A small image embedding model, trained from scratch.
Model: 48-pixel images, arch resnext, norm batchnorm, activation relu, depths [5, 5, 5], widths [256, 448, 784].
Training: adamw at rate 0.0024, 13800 steps.
Data: 77898 training examples, 22.7 epochs.
Rows from block 11 of a small image embedding model, named by matrix and row number. Rows with one number belong to one channel. Each number is 128 + 24 x the weight over its row's rms, rounded and kept within 0 to 255. All counts start at 0. Numbers have three digits each.
After each channel's rows are labels from the 100 images, of 14976, where the channel reaches its highest value: "top examples" is what is common among them; "peak at" is the part of the image that holds the peak. Only what is clearly more common there than usual is listed. The data: photos of plants, animals and fungi (iNaturalist). In brackets: how many of the 100.
# convs1: grouped (4 groups) 3x3 conv (model.blocks.11.convs.1.weight, 392x98x3x3, each kernel summed), inputs within the group 0-97
# convs2: expand pointwise conv (model.blocks.11.convs.2.weight, 784x392x1x1, transposed), outputs 0-71

convs1.239:128130133109129099126091125128127198123102113115156115110125074126125140118077127113139120121132157087109133072127134021100121136128129089106106145134095136115136122091103107156114164105131149118128107131119127138128096166086121105138107106129117091118124128121084118159110135117127137124128123
convs2.239:123136127128129129128128126149128123119128126130105120136142128128154128121096030128134217124189133124128128117129128138132127128126127122252166119151129079139111127128139093128117127081128126126129131126154127126130
top examples: phylum Arthropoda (86); class Insecta (66); order Coleoptera (45); family: Coccinellidae (35)
peak at: centre (82)

convs1.377:132126102139043133114112130118121135114171113112128093122131124126120127136128122128099127141095169132127112117115119145141127074187135122121136117127134172128122139112117125132076127134125113150129127113129125112131128142132118134132190126124128122130134059096124128107132135073072130132137221
convs2.377:129122185145129053125128134121094128128108126128127132097128121128155210133128130128129128128126140125137095130112126124129135128128128131112127092128128128133127129123130123128125116131128128131128128128128130127128
top examples: order Passeriformes (57)
peak at: centre (83)

convs1.231:093138135113118117127119129066120127119137133106141128134128130098120149113106125088089126100132129131130126130129131124031093151114116133129091140131126133136124119129115126133131135134126124115128137135040154141128104128088101139073133071126135135071130133102103136131097103105126128070128089
convs2.231:177126128125127128128128127127127120128129128128157125128126127128125132128128129124126130128128130129128127128130114130166128156128091000129167110128117127128128139128128128132126126128128128128040128126193127134128
top examples: order Passeriformes (64)
peak at: bottom right (27)

convs1.80:137185141117164167085083136133137131135141155156124085136130128139154146130129088125120139117160110100137129140128172134133127109076125134131122082155086159069132187116140125132091128139129145131120112126136148113090136140116065129197114138134125134113128142151127094103116137101115125132130095
convs2.80:138120019128145128128128103130131158128128128130186128136133153128126127124136125127255128115173162036137119129128190122125123130128128131128151141128105127128134136131122120129125072129150129129126128128111129127128
top examples: phylum Chordata (93); class Aves (91); order Charadriiformes (65); family: Scolopacidae (49)
peak at: bottom centre (55)

convs1.90:154138104136135146069152090112104086088091123135119112132114073136138094110140115069132134110120111134123125142128135107139116149145113143078103109022102144076094136125121127133143104126118136115109110136111125122112106129137109126143121118111147091124122139147087147137112113138116097143095109
convs2.90:143043125108118129128128128126129128147128125128126128167123133128128120117128142043115143128110122131036121128109065129135131084127127122160182128128133152128127128124128155126130127128124126137127121126128092074128
top examples: class Aves (90); order Anseriformes (44); family: Anatidae (44)
peak at: centre (37)

convs1.350:134139132116132116092109126124123120128075128128139113125135128110029111128095125133134127133122113127101128105130129127137129133152130100129086127131134160138112102152117068127125119140060093137131128119063135126151128097113170070127124122170122112128134145100128133159130051131104125127123131
convs2.350:128101128127125143148128129072126128170124141128126129127139128128145147135128127131128136112128133130127119127112089125126148120128131133128119174130128120149123040145129152142125128127128127132102128131128125135112
top examples: order Anseriformes (37); family: Anatidae (37)
peak at: bottom centre (53)

convs1.384:132119105090094035138131134117118141167103140144140121114132131149138159157121138132144129174124133117132127122123131155126127096140130150126128161102124129143065027137179128116106123144129130124129131128135120118135128159157150129137124131181115118131215126141131131123133124133127141127129138
convs2.384:141132132128131128139128181128121128139128128128115132129151128128130131143132128111128134117112115109129129120128008128165129128132128120128129125128114128127139128129128131128109128126087128146117128125128128134125
top examples: order Passeriformes (63)
peak at: centre (33)

convs1.248:089135139083115121120113117094127128120128121100142115128127105127118154130118124056074117117126127120117110114134123109035116127127109095122102148129122128125128101108067112124127137129128120123128120127057133128128123126121105134067123105126106119085108141133101107128081122076115123082128103
convs2.248:151123130128128144128128127128128069137128141128128128128128128128128128129130127126128128131085144128128115128128126142223138128129092041128127127129046154128128134129136146128124220131128121130128132117128128137127
top examples: order Passeriformes (58)
peak at: top left (30)

convs1.360:134194142131127134082121110114137128126090127145105069093126126109050103124100131129100124109130117138109128082134126127140128130106126114139121125129161083137116116168103096130134134144082110126129118131086139109163128084119165054114121114136128123119148149115122124127128058139146115129126120
convs2.360:129128139128081128153128165116124126127128138127124156128128128128132133130127124128127154122128128000129120085107111123127127075134151143141114175128128127139109058141128221130128127128130126134121128129119125125105
top examples: order Anseriformes (34); family: Anatidae (34)
peak at: bottom centre (45)

convs1.104:112095128127126058143065060125115128103129123132142124121125138112142133135113137134127128128131139088088133134128120135103130120127148121144128128124108093128128136128012113121102038126111120130074128141119128123120121127124138119121089156144120136131126135122114108108128149125119122123086130
convs2.104:152128126129122128126128128127162116171128128143122090130132132128128127128128113126127129128124129134128121127127124149129127128134129128128147142022136129110120128128117158128150121135125121120128135128128117131137
top examples: order Anseriformes (25); family: Anatidae (25)
peak at: top left (67); top centre (28)

convs1.194:100099128128114100092128092114081128107130098165096107119147094121095166142085156113105128128121136096097079100128130115101118095120141111131128128096100102128128136128103092113126111093113054138109148144123120112107105110105107100111119131165107121138109202128107122102128132125086104125106106
convs2.194:182124127128129128116128128128191118168128128209118123160140255128128125130129115200119152127104129121169107128129124129128124175127128134115183128103131133129098127128152134127128131144137124127115132128139127080129
top examples: class Aves (96); phylum Chordata (96); order Anseriformes (38); family: Anatidae (38)
peak at: top centre (48); top right (39)

convs1.95:135128124128141141142131147129133165124130079129147014142136136160169093164129131133131078151141137135127144119128135102125163135126125156083130167144183131106130126138065137128129101132118165137126127122141142127133164140130147128125132117150131131149132142128127133153120057129118079133145150
convs2.95:123124124128127128128128151135128148128131126139128128128130126128128130128128127129128127116127100128128128127175078128128143129134151134129128129128128124118127165127127128115155127127103129121128128125128137127128
top examples: order Passeriformes (55)
peak at: top centre (34)

convs1.342:128135121130090127165148143128166123159131154152136145118126120127218145138130125128133125147141105103136128126125117145203092107133108137119143124130151087160122140139144149125117092140186152125092117171188121110128128149146156200131132122141128145129139135119147119131099152135144163088145112
convs2.342:093128116128130140255128130125129129130128081125128130169099129128126072128123124129153128127121128132127113128139047142126149134103129127136128116128134162113137128129115140128127128128038127227128113126128128081130
top examples: class Aves (84); order Charadriiformes (43)
peak at: top centre (36); centre (27)

convs1.353:172148124130104157156152141104150122146129074131108141085136136132141126107135100128094134060136054122162127123117131117117102132122119141183135128137159098138101131148119126124155129162147124126126132140142129094188128122075156137136123127136128138138130109119138137131208140114141132180135100
convs2.353:128126124128132127131128125165140128128128104126039128129125128128125135236128142128133147154127128127110123127132127132087132129128128070131130126130118134061132092122128132125132109128118130127133128111240068065129
top examples: order Lepidoptera (38)
peak at: centre (35)

convs1.276:128132093127136155140170142131130129129102117138116131108145139139127111132115096166159124131131143131129127135136129150089129136168212161125133124112119136126138145131189128142124138127131134118128036129128127130128134143137138099127028133133138124172150105166192130133137128147130144123128128
convs2.276:081126127131123128128128128128128140127128097130128125128128127128128128160164127095131124133135128124128127144196129082133113128127128126127128130129154128112129128091128085143128053129108173128128143127131127128126
top examples: order Anseriformes (29); family: Anatidae (29)
peak at: centre (74)

convs1.269:125158115130100148135123129130086134145139170127116154130152142096138124097145049142135097107172110113130101143170132094155119142094141118102130119144175123112113141133140143118124126147108136059128066127172123133128090128084130128173126116170099130130135111106105128112128140120075136102128137
convs2.269:132151127143092128137128176018160136128128127134125128150128104128126139107138129125126110127129129132121184117127130128086139128134128129142171128077127127063120171125126140133130125143127161127139128128131128122136
top examples: class Aves (98); phylum Chordata (98); order Passeriformes (81)
peak at: centre (86)

convs1.274:101141128126120129124130125097114123095169197078184134160133150086115129116124118084093116110132121134130124137141130111112098150111126121128089139128142131146073121132128127129138132132104111113108147142121163137128091132046098123135131116137128134093126122058112131126065115119118130123128081
convs2.274:224080127120123126139128128127177118128094131126142128144127132128127129124128128129119173130129128128128111122125093130155163128117098128129128128128120134128128141132164127131132128127146128129022124128143112126128
top examples: phylum Tracheophyta (27); kingdom Plantae (27)
peak at: top centre (31)

convs1.16:110165168120133108112103126143115122129165160096145124098121143138118164135153107124122144111111095148110121141128154144132106099109135133131152098144108139103104133176137116130136131147116119108202123165140150166150146115141134171133126158150126141083126119115156114038189141119122129110127084
convs2.16:125128128129128128143128127093128128123127128122128128145129127128129111057128126125109128119125128128129128128083039126129128128128184126126138115112103121125138138136123128129134128128139125128105129112144128127132
top examples: order Pelecaniformes (40); family: Ardeidae (37)
peak at: middle left (50); centre (31)

convs1.138:121186143126114127234115124135140128067119124116130121120148129116115124190130097137115128128147127119124111086128151128128149123095116146162128128123129134128154103128117115127060127116121132124127128126227129129120131118116125136149104137165148137091122131137132149124129184129129129129122117
convs2.138:097139126138127105128128128128115128128130090156131128172126128128126129128128127128138135133124134130128115128128130131074129129127106131139128235128128135130091128123132115100128128128128128119124134129130121123129
top examples: order Anseriformes (36); family: Anatidae (36)
peak at: centre (72)

convs1.303:120127139133135130122122122127115128103122089121206121131123126124120113125119120131178126125127121113120137127128129126130124146126130116124118134135125139204131134123132127125150131126115121140123121130118123122107128120119115116124123130113128121124120139123124122255124117136115124124123129
convs2.303:128128128130129130128128116128128128129128128134128099206149144128108128129129056132127129121170132160128109122128128132126151157112125128126127166207128155128128132153128131127134126132090125107128128129131127129128
top examples: class Aves (87)
peak at: centre (52)

convs1.94:155158137133116127090142138146149116139133131129134058165139155132141127132106115151123110130153102081165129162128107124134133136101148139105130092160102139087125150078127131176105115158132146165117098121151161131091086142145099119172123147145157150103155107123151097103121117105080083158129132
convs2.94:128163116128173128128128126133147128128128128131145128144129164128128129093153107126255128126154255129127129127115152129147113129128129125127157134128046128127128126129128127128128118119132128129135128123121129122130
top examples: phylum Chordata (94); class Aves (93); order Charadriiformes (56); family: Scolopacidae (39)
peak at: bottom centre (52); centre (31)

convs1.8:162156104129087118128126134126137131131135169136122114140152136140134109128129095131123130120191106100132118142128133115120125121107125144120122109132118144014127192109130131163104117152137131134052117125127136110112193136139144123161127132127135134084129128120132118085105137103105100140157130
convs2.8:131126082140138128127128105128134157105128127130222117151135162128128128124149103085161137123131112126138128096130166122125130137124095129119162138132000126128131125128109092140145128130154130129119134128122148127128
top examples: class Aves (99); phylum Chordata (99); order Charadriiformes (83); family: Scolopacidae (56)
peak at: bottom centre (55); centre (31)

convs1.330:141180128134118107052157140116101130148085138119108081118139161122150105130113113133121127161121127141085125109136135138148139116130145147135189125141135053112146093150125096139115159132190121118121129122161132122153128121111190133144123116096128127153124114121118171129123181116108132134140107
convs2.330:132129130128056128154128178130128128128129134132126159098115110128164133081128125158123173094128114028128128116133088121127089104128156133144098142128128118183121123128128204141130125120128127130128129134128123219128
top examples: order Charadriiformes (26)
peak at: bottom centre (38)

convs1.9:124094117133127134155130179125133140148130073149123060161136143187205123124121131173152103149132158125106140128128123134131171131141127177134141163152186119132152103124136127122131125120181209143139128124125141130124134166126157120119131142127136142134123131120137130142130137141133134124134172
convs2.9:125134126128130128136128128133128134128134057135128137124140128128078128127128128132128127112128126128133127127146128183173193128132128128128128128128128128114135199128128071089130078128069128128129255128128128138129
top examples: order Passeriformes (69)
peak at: centre (47)

convs1.202:141072107139130136130144136127126119133127255134150147129128188134132073121124126162140142151068136150122137169107131131137139122132162154135148118133155125134132128156152126131163105109129096129128111148140144132128128107130129120135114131119138160141147104109141172119130128130131139134128128
convs2.202:103108148124132129145128126131128130128130096128128127129150128128112125095140129167128126128170129122077149128124129128159129127128127125144121128128128128110139128110113128128134130131127129128128130119139146107125
top examples: phylum Arthropoda (62); order Coleoptera (34); family: Coccinellidae (27)
peak at: middle right (44); centre (37)

convs1.278:127086125123125131126119129118121164131091083156185117113109122155126122124106116130137131129072130125062129125067103176127128021127128135126137185114077150113143129115128087141072112090127123120128128129132121104128131110134132142128134127096131118130128122132119124142130106113129112123128131
convs2.278:136127131123140118131128128128123142213128125149128129128144128128131127101128068128128211133127128136124138128103128128156130128139226120136128156151128087132128116128135127127194129121128128118080131119121128144137
top examples: phylum Arthropoda (70); class Insecta (60)
peak at: centre (46); bottom centre (32)

convs1.135:116128121136100115129131128068198128141120126082161104118121141138081128116099133143080128128128071105122106125128156124126127096136138080134128128121103115128147133128116097156131118089123139135123126129090115115116163120096113105146129113141050105120105124144113103117128121063075102148120102
convs2.135:127129120112127138093128116127155125196128128208126170142128128128128128124128128117121131128128128128128123124126128128128124166108127122128183128093128124120161128128193149121113137155128217112128110128124117130147
top examples: class Aves (83)
peak at: middle right (43)

convs1.382:097126193123199110123131128120113118118130130063128137134100133139131120115133112141139123161131140110134192132128145125094124186164139103126118135105136153121126123086153123076150109023124109150125103121128073130104128147124112127133120124103128157125113134121120122125120123128127129107131129
convs2.382:128120127181115130126128129130132113143128128128134126113129128128126128153144129128111087126128128164193128128150104128241129133127124139128134128134128125120130128128125127255128128081133142077128129132133128131117
top examples: order Charadriiformes (46); family: Scolopacidae (28)
peak at: bottom right (32)

convs1.290:112143052120133117135138111123131149132148130118142155135086140112130088138133125148152127132041132139132127141124140142139130056136137133130127136062129115152137136136147136118118133119129124125130117116137138138128124129122135003124125133102109126137132079116146093114125133134126100134128143
convs2.290:176090128129128127128128127128137130160124128135147090128127128128127128118128089127131128141090130130127128139138104135146128048125130128129129150128146129124128053128137130128128127128128123123043128128127123130128
top examples: phylum Arthropoda (83); class Insecta (70); order Coleoptera (36); family: Coccinellidae (31)
peak at: centre (51); bottom centre (33)

convs1.208:084130147119101079114115124109107116124115089108130112106089115107121134113111114087085127109131113089131114121134108105119105129087099121106103145138072123122113117106114120112137052135110124111128161073132123091128123126126117154131134095118097103121108148136125044103085103126114117112128111
convs2.208:128159130154122123128128134130128128139128131123126128133128130128163128139135125115083130150128164123151104128129076128127112128128073109146128122128095193102129196128131104117125126130128129128128130128127111129129
top examples: phylum Chordata (92); class Aves (88); order Passeriformes (63)
peak at: bottom centre (57); bottom right (29)

convs1.191:163119137164101143119049147107137128131149154110147146114136148122164164120126150145137128128131082122144119137128133117117141141134123145128128128166127138128134115128125098134139147115132113112146123138198168152135047122131208144101169099166141124146158117124177144132128121145141147099145124
convs2.191:128128128128131125136128221131130120129128131128128135136128128128129143128127128132128128139128129140148129128139128159132131105196123155129167128156126137128144127128148113086140131127128121128141232128128077126134
top examples: order Lepidoptera (34)
peak at: bottom centre (89)

convs1.141:136121115126113130141089130123122128119135135118131166078129124133142129033127137127130128128109114129131134143128101156125121133113116127120128128135160133128121147128154128115115134127131117124131147161156131145130055100125139130125214021137126114170139118125136127131128065143127157121131128
convs2.141:132128128107127128145128128129130255133128165128128160131130181128128130130063132130128133124150140129130119127127126139128129125185128131128128133128128144129134110149136129128123147128128128129128201129133089131173
top examples: order Charadriiformes (26)
peak at: bottom centre (50)

convs1.297:119126089127167109101115121126127145160109131136114113119126079102105146186099137050141128129120121138126081123128069155118130123062124121123120128136136110126128118130112104131125123142111125072123116119117140136128128126155122118116177127125128231112136128140128126132113123150168115122101143
convs2.297:127122141113134129105128128122126128174128108128124128196127129128138127129138063070126129129128130128130128127119128128132128092128101128129141128129128129128114128128128132124125128137128147120028131128182128114152
top examples: order Passeriformes (63)
peak at: top right (49); top left (27)

convs1.314:136169143134114132078108119111143127114088126143109092105131132100055081121077142132066124115118116138107134093128131128145135128131130117142133136133153094135127113155109070131137116146084107129130122118080145102153128056115163073119111117149128116128130136115129137134130066133138117133123125
convs2.314:143128137126065128145128129121121128124128144128126163128128128128130128131127123153127139111128112123130121058114127123126128061128149144137126167142128127182118099135128212143129128124128115140114131130128128128106
top examples: order Anseriformes (32); family: Anatidae (32)
peak at: bottom centre (50)

convs1.312:095114095127074127107123121115086129133144134125130099128079117131121127140132093128101132143122208125121125134125103151135090081170119117100122128123135176132141127124123133127101134125128110124106113130123102054119128133137113129124180135126128132110135060131130087105111121103104131102134198
convs2.312:129128251128164119128128128117125136128119125128141140128128128128128143128124128125128128127127130128128120129108104125128133137128128128125127126128129118127128130128133039128151127134128128113152129128126130127127
top examples: order Passeriformes (51)
peak at: centre (55)

convs1.246:146171120149146117119095171144139151087126137139135123133161130135100123127190106116117138139184169162147154120125139093135158118126115103178160134133171120137139118115110127118147140189107125138128156149123154137128119140171084118127129126166175160094114134180113172118117129108107146156128125
convs2.246:130127129119118132127128120130128136136128128128121145116128128128137147128083168133128177127130127128085120128133128105128128128129185127125117129127137165170127190126106132127128075129132128051127120132135141128109
top examples: phylum Chordata (98); class Aves (97); order Passeriformes (67)
peak at: centre (74)

convs1.391:128121117127186123105117128131131144125122087171140111088129124130126127132110194115145128133116114140146078128120097107132153120093154136128130111123145119134083118134082114127129123161127135085140129112126169168123128141119122127129129127123128233129101167127127129147132128165197129138109093
convs2.391:128024139128128128127128128128126127132129099175123126157127164128128128129128041120128127127131117128134128124127130128128120128136095128127128128137122128105103148129109131128138128150126170126089186130127127126129
top examples: phylum Tracheophyta (29); kingdom Plantae (29); class Magnoliopsida (27)
peak at: top right (59)

convs1.78:109125119143137128154134150120135141127162135126145106114112146132120115126148147137136118118125137129122127131128130129138114133233121133133173142132138112153143122185127131150123136152135130123123136130119115138140145129139133130152142127123137141130125127125137126094176128255157123124143127
convs2.78:123132131128135127140128128111127128128127128212128128127154219128128116085128095127115125117129128128111128129130081129127128127127131128124128129103084130128130129128119126129135128128128128129128137128144135128133
top examples: order Pelecaniformes (25); family: Ardeidae (25)
peak at: bottom left (53); middle left (34)

convs1.299:095129108128135122106094086125102130129127121156168092130112063136116132135130137126128113115124150124121136132128049143132118133150133105115128103127145136143122124138117139124125053146127124133108114118118140134127128155133131129093143044131128131044134141119112093131065131136150127082141134
convs2.299:128133133128168132126128128125233128143113127127127128128139128128128177129133128128128131128143126128152121128128128112128128131128115128128147126128128128128130141135128039127126127139129167109129128131162129128127
top examples: class Aves (85)
peak at: centre (29)

convs1.227:162133100094117145056115164126085145157139096124116119138144111116093115126121117134127057162125131135127133113152162134147160134105047113063128090099131127132117075119113133130107109132123125128128127139152124154128092161115146112138132153124160133117136100139119126126163148086107117143128134
convs2.227:114156137027124128133128144147134176128128128141128214102121128128123133088126135128091126127146127132045131135132134133120110116109128128127128128128126154128129163076127131128128128171099128160130127101130128128127
top examples: class Aves (100); phylum Chordata (100); order Passeriformes (93)
peak at: centre (51); middle right (47)

convs1.59:132132128141142148118146142138143122140133132119134116136129134146146102140123125134145111139121131153139141123128142123127135145123133151031129136147138131124127132129006145132148038140125148140130135125128130130159162136128143130132144157134136135136167147132131140133123076123093056139128145
convs2.59:128128163116121126149128131132180128139128126242128128126142128128127128129124128128108142128123124127128149126190082129128128128126167131129126128127129128131133128127128139100127121128133131027128129127146129128128
top examples: order Passeriformes (57)
peak at: centre (57)

convs1.385:129126130131146124083084107109124126111128042135144079121118115127110120113131145120135101131079063126124133127102119137133132139122112104124107123127132055126099122131124124117149059131114115128129106107110139140124128126116126117108096096109128131113107146119098119145119123134134112105127029
convs2.385:127078184127063128128128127119114130074128128128129125164180129128133146155141102202087094121112127128126129078128133127097132125128121128128129129175126125105129130146128126127124128128077109128090128128127131205110
top examples: order Charadriiformes (28)
peak at: bottom centre (38)