From a checkpoint of a small image embedding model: 13800 steps.
Rows from block 12 of a small image embedding model, named by matrix and row number. Rows with one number belong to one channel. Each number is 500 + 40 x the weight over its row's rms, rounded and kept within 0 to 999. All counts start at 0. Numbers have three digits each.
After each channel's rows are labels from the 100 images, of 14976, where the channel reaches its highest value: "patch colour" is the nearest of a few named colours to the mean colour under the peak. Only what is clearly more common there than usual is listed. The data: photos of plants, animals and fungi (iNaturalist).
# convs1: grouped (4 groups) 3x3 conv (model.blocks.12.convs.1.weight, 392x98x3x3, each kernel summed), inputs within the group 0-97
# convs2: expand pointwise conv (model.blocks.12.convs.2.weight, 784x392x1x1, transposed), outputs 0-87

convs1.42:496459468485495595500436504513491445485495499421482540511403446519527515451465466418518493534525531464516492476508493582452537493502459499523482452521469505506495495639557487516510435516499511526466475500502511395484426575491500455463487477522376461485499471500497481514502486434517500524499514
convs2.42:554558409483499499500500507500502498499521500521494493489500496500502502501500502502499497500501503492500672514498559494501500500506500501503505503500500477489502507496500505500478500502468497502501414500499609501600509497503476496500499524583499509582500500447485
patch colour: white

convs1.79:501482524475512447500427432500511525501435475512500408501500513508521502434518479522441514490462477496485421534533486489464485522507435456509534521498590425439536584436442536480488515525452529425493509500474504511505503497461500474482532494519450499538495503475334477481489428502429500439506517
convs2.79:524466536497514499496500498509497492440500493499493505531523499500493470404483503474502500500502552500476513464524500406501500565486484449510507438501477503500463435533526501503548483498501507498539550500500503500531491500562500513566501605500503502500493501500550
patch colour: black

convs1.14:550494507441528510500520515468479541477442495504470429517486504527410489498452535506503497473431466548501459528614469450501463421495463500455504580452528477548529494539532474478520395448465514492421490500494502488499524482514500420515558518487498470510498422523590417478522478480482500409499472
convs2.14:630503480408332510499500495496500499540500455469500497504541478500500499475500466494516501495501532502515441500501497500506496515495501487656546362501501501545513502504498500500499498507467446537440383498501500565630496500503453525567500537500507517500580527454477
patch colour: white

convs1.238:495498471468503465516512492491465504530470499515447533525458498538504509422481317452501487514344511468408493493496477393502493500501471472553486477421513495502507460485503508493500501494529500485541503573503503505486459585479489501500504517512484512500468503475547386542509511518467499514517511
convs2.238:488502611498495488509500510500504499500500500500486477526500505500500495507500500501498498500502501498500487511499500410499479505521493505499499460501587500501500472525500501500477479499420510502455536500500602504512587497476500495505507499485500505531502504476500
patch colour: black

convs1.34:451483372474502517500547487420473504543482454479416518496475508554551494519505431487522413506465514542508497434509549518515510488440534500439381516499443501522510484499523472471538525478500451562536452500511496465420527555508500502531447521486533496484500489572499498480475478523452500544504380
convs2.34:641502360485475501549500439501478488512500499483464501499508500500503497478514500500495497500500501495496496503499563509500520520504318500493508500467500489456502494500502502487493496499443488500500422517441500504500594496500500499501492514545508500465502517482485
patch colour: white

convs1.38:500484530487502460500510455511482505520493539489455486449480496372463509505498511516525520507464488513508457517492522437505450463480506500446546481559585485475509532497426504500465489465378499429498501500505491490548455452470500476521508447492505482495452469292498523464492484455504500463497460
convs2.38:500520505500490500500500444515514497501500485500580514459580506500532497513500502500500500500500511512486501504426498402509500500499518501500491544499504519501456511489523810501490500502500496500530477465569500499480517497495500486526494516500493500502498498504499
patch colour: white

convs1.73:487455471472516462500541505467517516541458507477396501472474444439546474575535470521535548545479428496501453420498539508577515454430552500362488493527468451392482458476473488455501474487518518475525504500523508487504535425500500483538500489488558482441480493499444590510496489482520500558509486
convs2.73:498429500578498498503500494515499455502500442490509509507500502500500500453501511523500468503496571500587527495502496502503501500498261503495501441501577503484500539501500509473479425500475543499455491500615489504506500451496500443499363503504499514446636519541489
patch colour: white

convs1.18:494434448481479542500471500510472462470493508455461500492403426510478525452465470472522463508509525451517492410493513543477537485507429499509475424499491505509494498533510478535487358506493487507463484500492497448463389500485500435500479415539444435462493448452501511494489484368503490472500521
convs2.18:517587474491512426487500488494501499501500500528501499499492489500502500500500520500500506502501511411499563500499507488502539529493494495510499505502514497459500500489500501500492500500272490500501500500494581499622501429502500500528513532488500496522518500472489
patch colour: white

convs1.3:536451534509479397500510514489501544500471586439490489525444416446467495504497500545456520512508493528499487556545506491508508443492522500446507508511537410502535522393438533499395468496499522484512506500403523493536439483523500501510533495477526415510430499477585499493402499472516500488449461
convs2.3:500498501499488490440500463549490484500500500530507503461500511500517499500486520518500495500475509498500500526434500506500516503544523533502430495537498497505502500493496501532503506500511506499460499516640462501503522500512500500500501500500500521489497508500500
patch colour: black

convs1.387:460507516449548464543419514447464515495464672478470419412494458517501562441501484462470513478512472470473503515516390522482484476502482437421498457514506551426446545499499501492565499500498453499486481456532478488480549511497477549487492494501483470493509437503482467488495492497538459556554472
convs2.387:500587498544504490501500500554507829480500495497499501533501497500498498525502500493500502297255470482500509501501475491499501500508500492379579495503502484514503495495433491499479496505521488500503501500540500496422443490500500500467523490522499471753504531492492
patch colour: black

convs1.91:462487495514498462500483408497501504463521502426492500468434456484472506500508474517621547488619426491470493504426446617497545520509510496497529466578521510425496520459468464471524486487447490470470532500517498462489468454469500507501481409421510488498479519389493532491505504494458500461516496
convs2.91:502497501531525503500500493489499416492551460484499498483611500500500423525500500540459494500500494499475715500508494480479516479470501502506500587503439474504499549512499573497494537495529506501500500495531501516466538515448500506498533498452500530500471499487476
patch colour: black

convs1.17:500464512440480435500510486530506511504446504417493497495458449488415517543431489520459531517513512512492411518481540492533500466502520500486519480498559390489518545440402527515431435506495510445522429500461496479520492493538500494540495457503537467471437449403572576502456448488517500460430497
convs2.17:500464500499467490500500468506500479499500500528503502468511515500500499506396502500498437516493508499521500514500499482518509500604495502505409500521498535501500497500494515574508500504522502415501494522728488500500510507507500513494514502500495503448489501500493
patch colour: black

convs1.114:498502502484469487498589446387437500465571497476523456463500518495513489494456562521486503501499479493508485508511488521454523524499465503522477493500424505495463417515512511486355493548503499500390505446471498505487506466571367496494475421497470476500477455468570480497439489472469464520493498
convs2.114:500340473510500542517500505502500502488500497493499500516508483500500501501482500370514501500530501494510503500509518500469419499500332499500505500499496415500522500500494500500758500508500508501500489492565473500503494514502500501506426497511500499464496646500499
patch colour: black

convs1.209:477441511505482483512470484488458499609468491521523456461348502559493501527498440467475439436459483479475547537480398487508475500491499513545484499469477482460438486489498500466500455480501500467489489551479505471473400558437441476500474495477463443504433499497499465432504404544487506554471519
convs2.209:509506500508508497502500501502533499499500506500454502500499506500500504464499484481499500506517499471456518500540495501494501492500494525503500502436654499530566472500500498493478500497500501507500500501512518514500500491423500492502524509500456537496500500504496
patch colour: black

convs1.26:523356447490461496500502522502485504501489504435481522533412410495502534464448497500511503511475513500532479501500526496449495465484444500492504474496498509501504503566522480517468361507519494503483487500503500453510480494488500358472474494513440460428467450497535478525479488353518500476482514
convs2.26:676550476485504468498500467500509499520515465507485500491499500500506479504500505500500501500500512466534500499501553499501499513497500500578499497504500500473500499490502484495499500500442495501500503500499505501572501498508500500502504535498502499510527503456480
patch colour: white

convs1.25:516417503504456507500503437502485493459502474489493497440550455492485504504492518507544638500492483506461484503480517528505505471477503493509556491694583515501500520489418506503494495513439495448501506500572450515602479490432500496505506481497501495464473500455514523500531503475611500487487476
convs2.25:500552502502501500499500479500501434499509499498734491478553499500509496539538501504478500497500500500489515502433529429525508506499500500512495542500500500500469597501517771500496514508504500498547485499516500527497543491490500498571502500498487486489581496495458
patch colour: white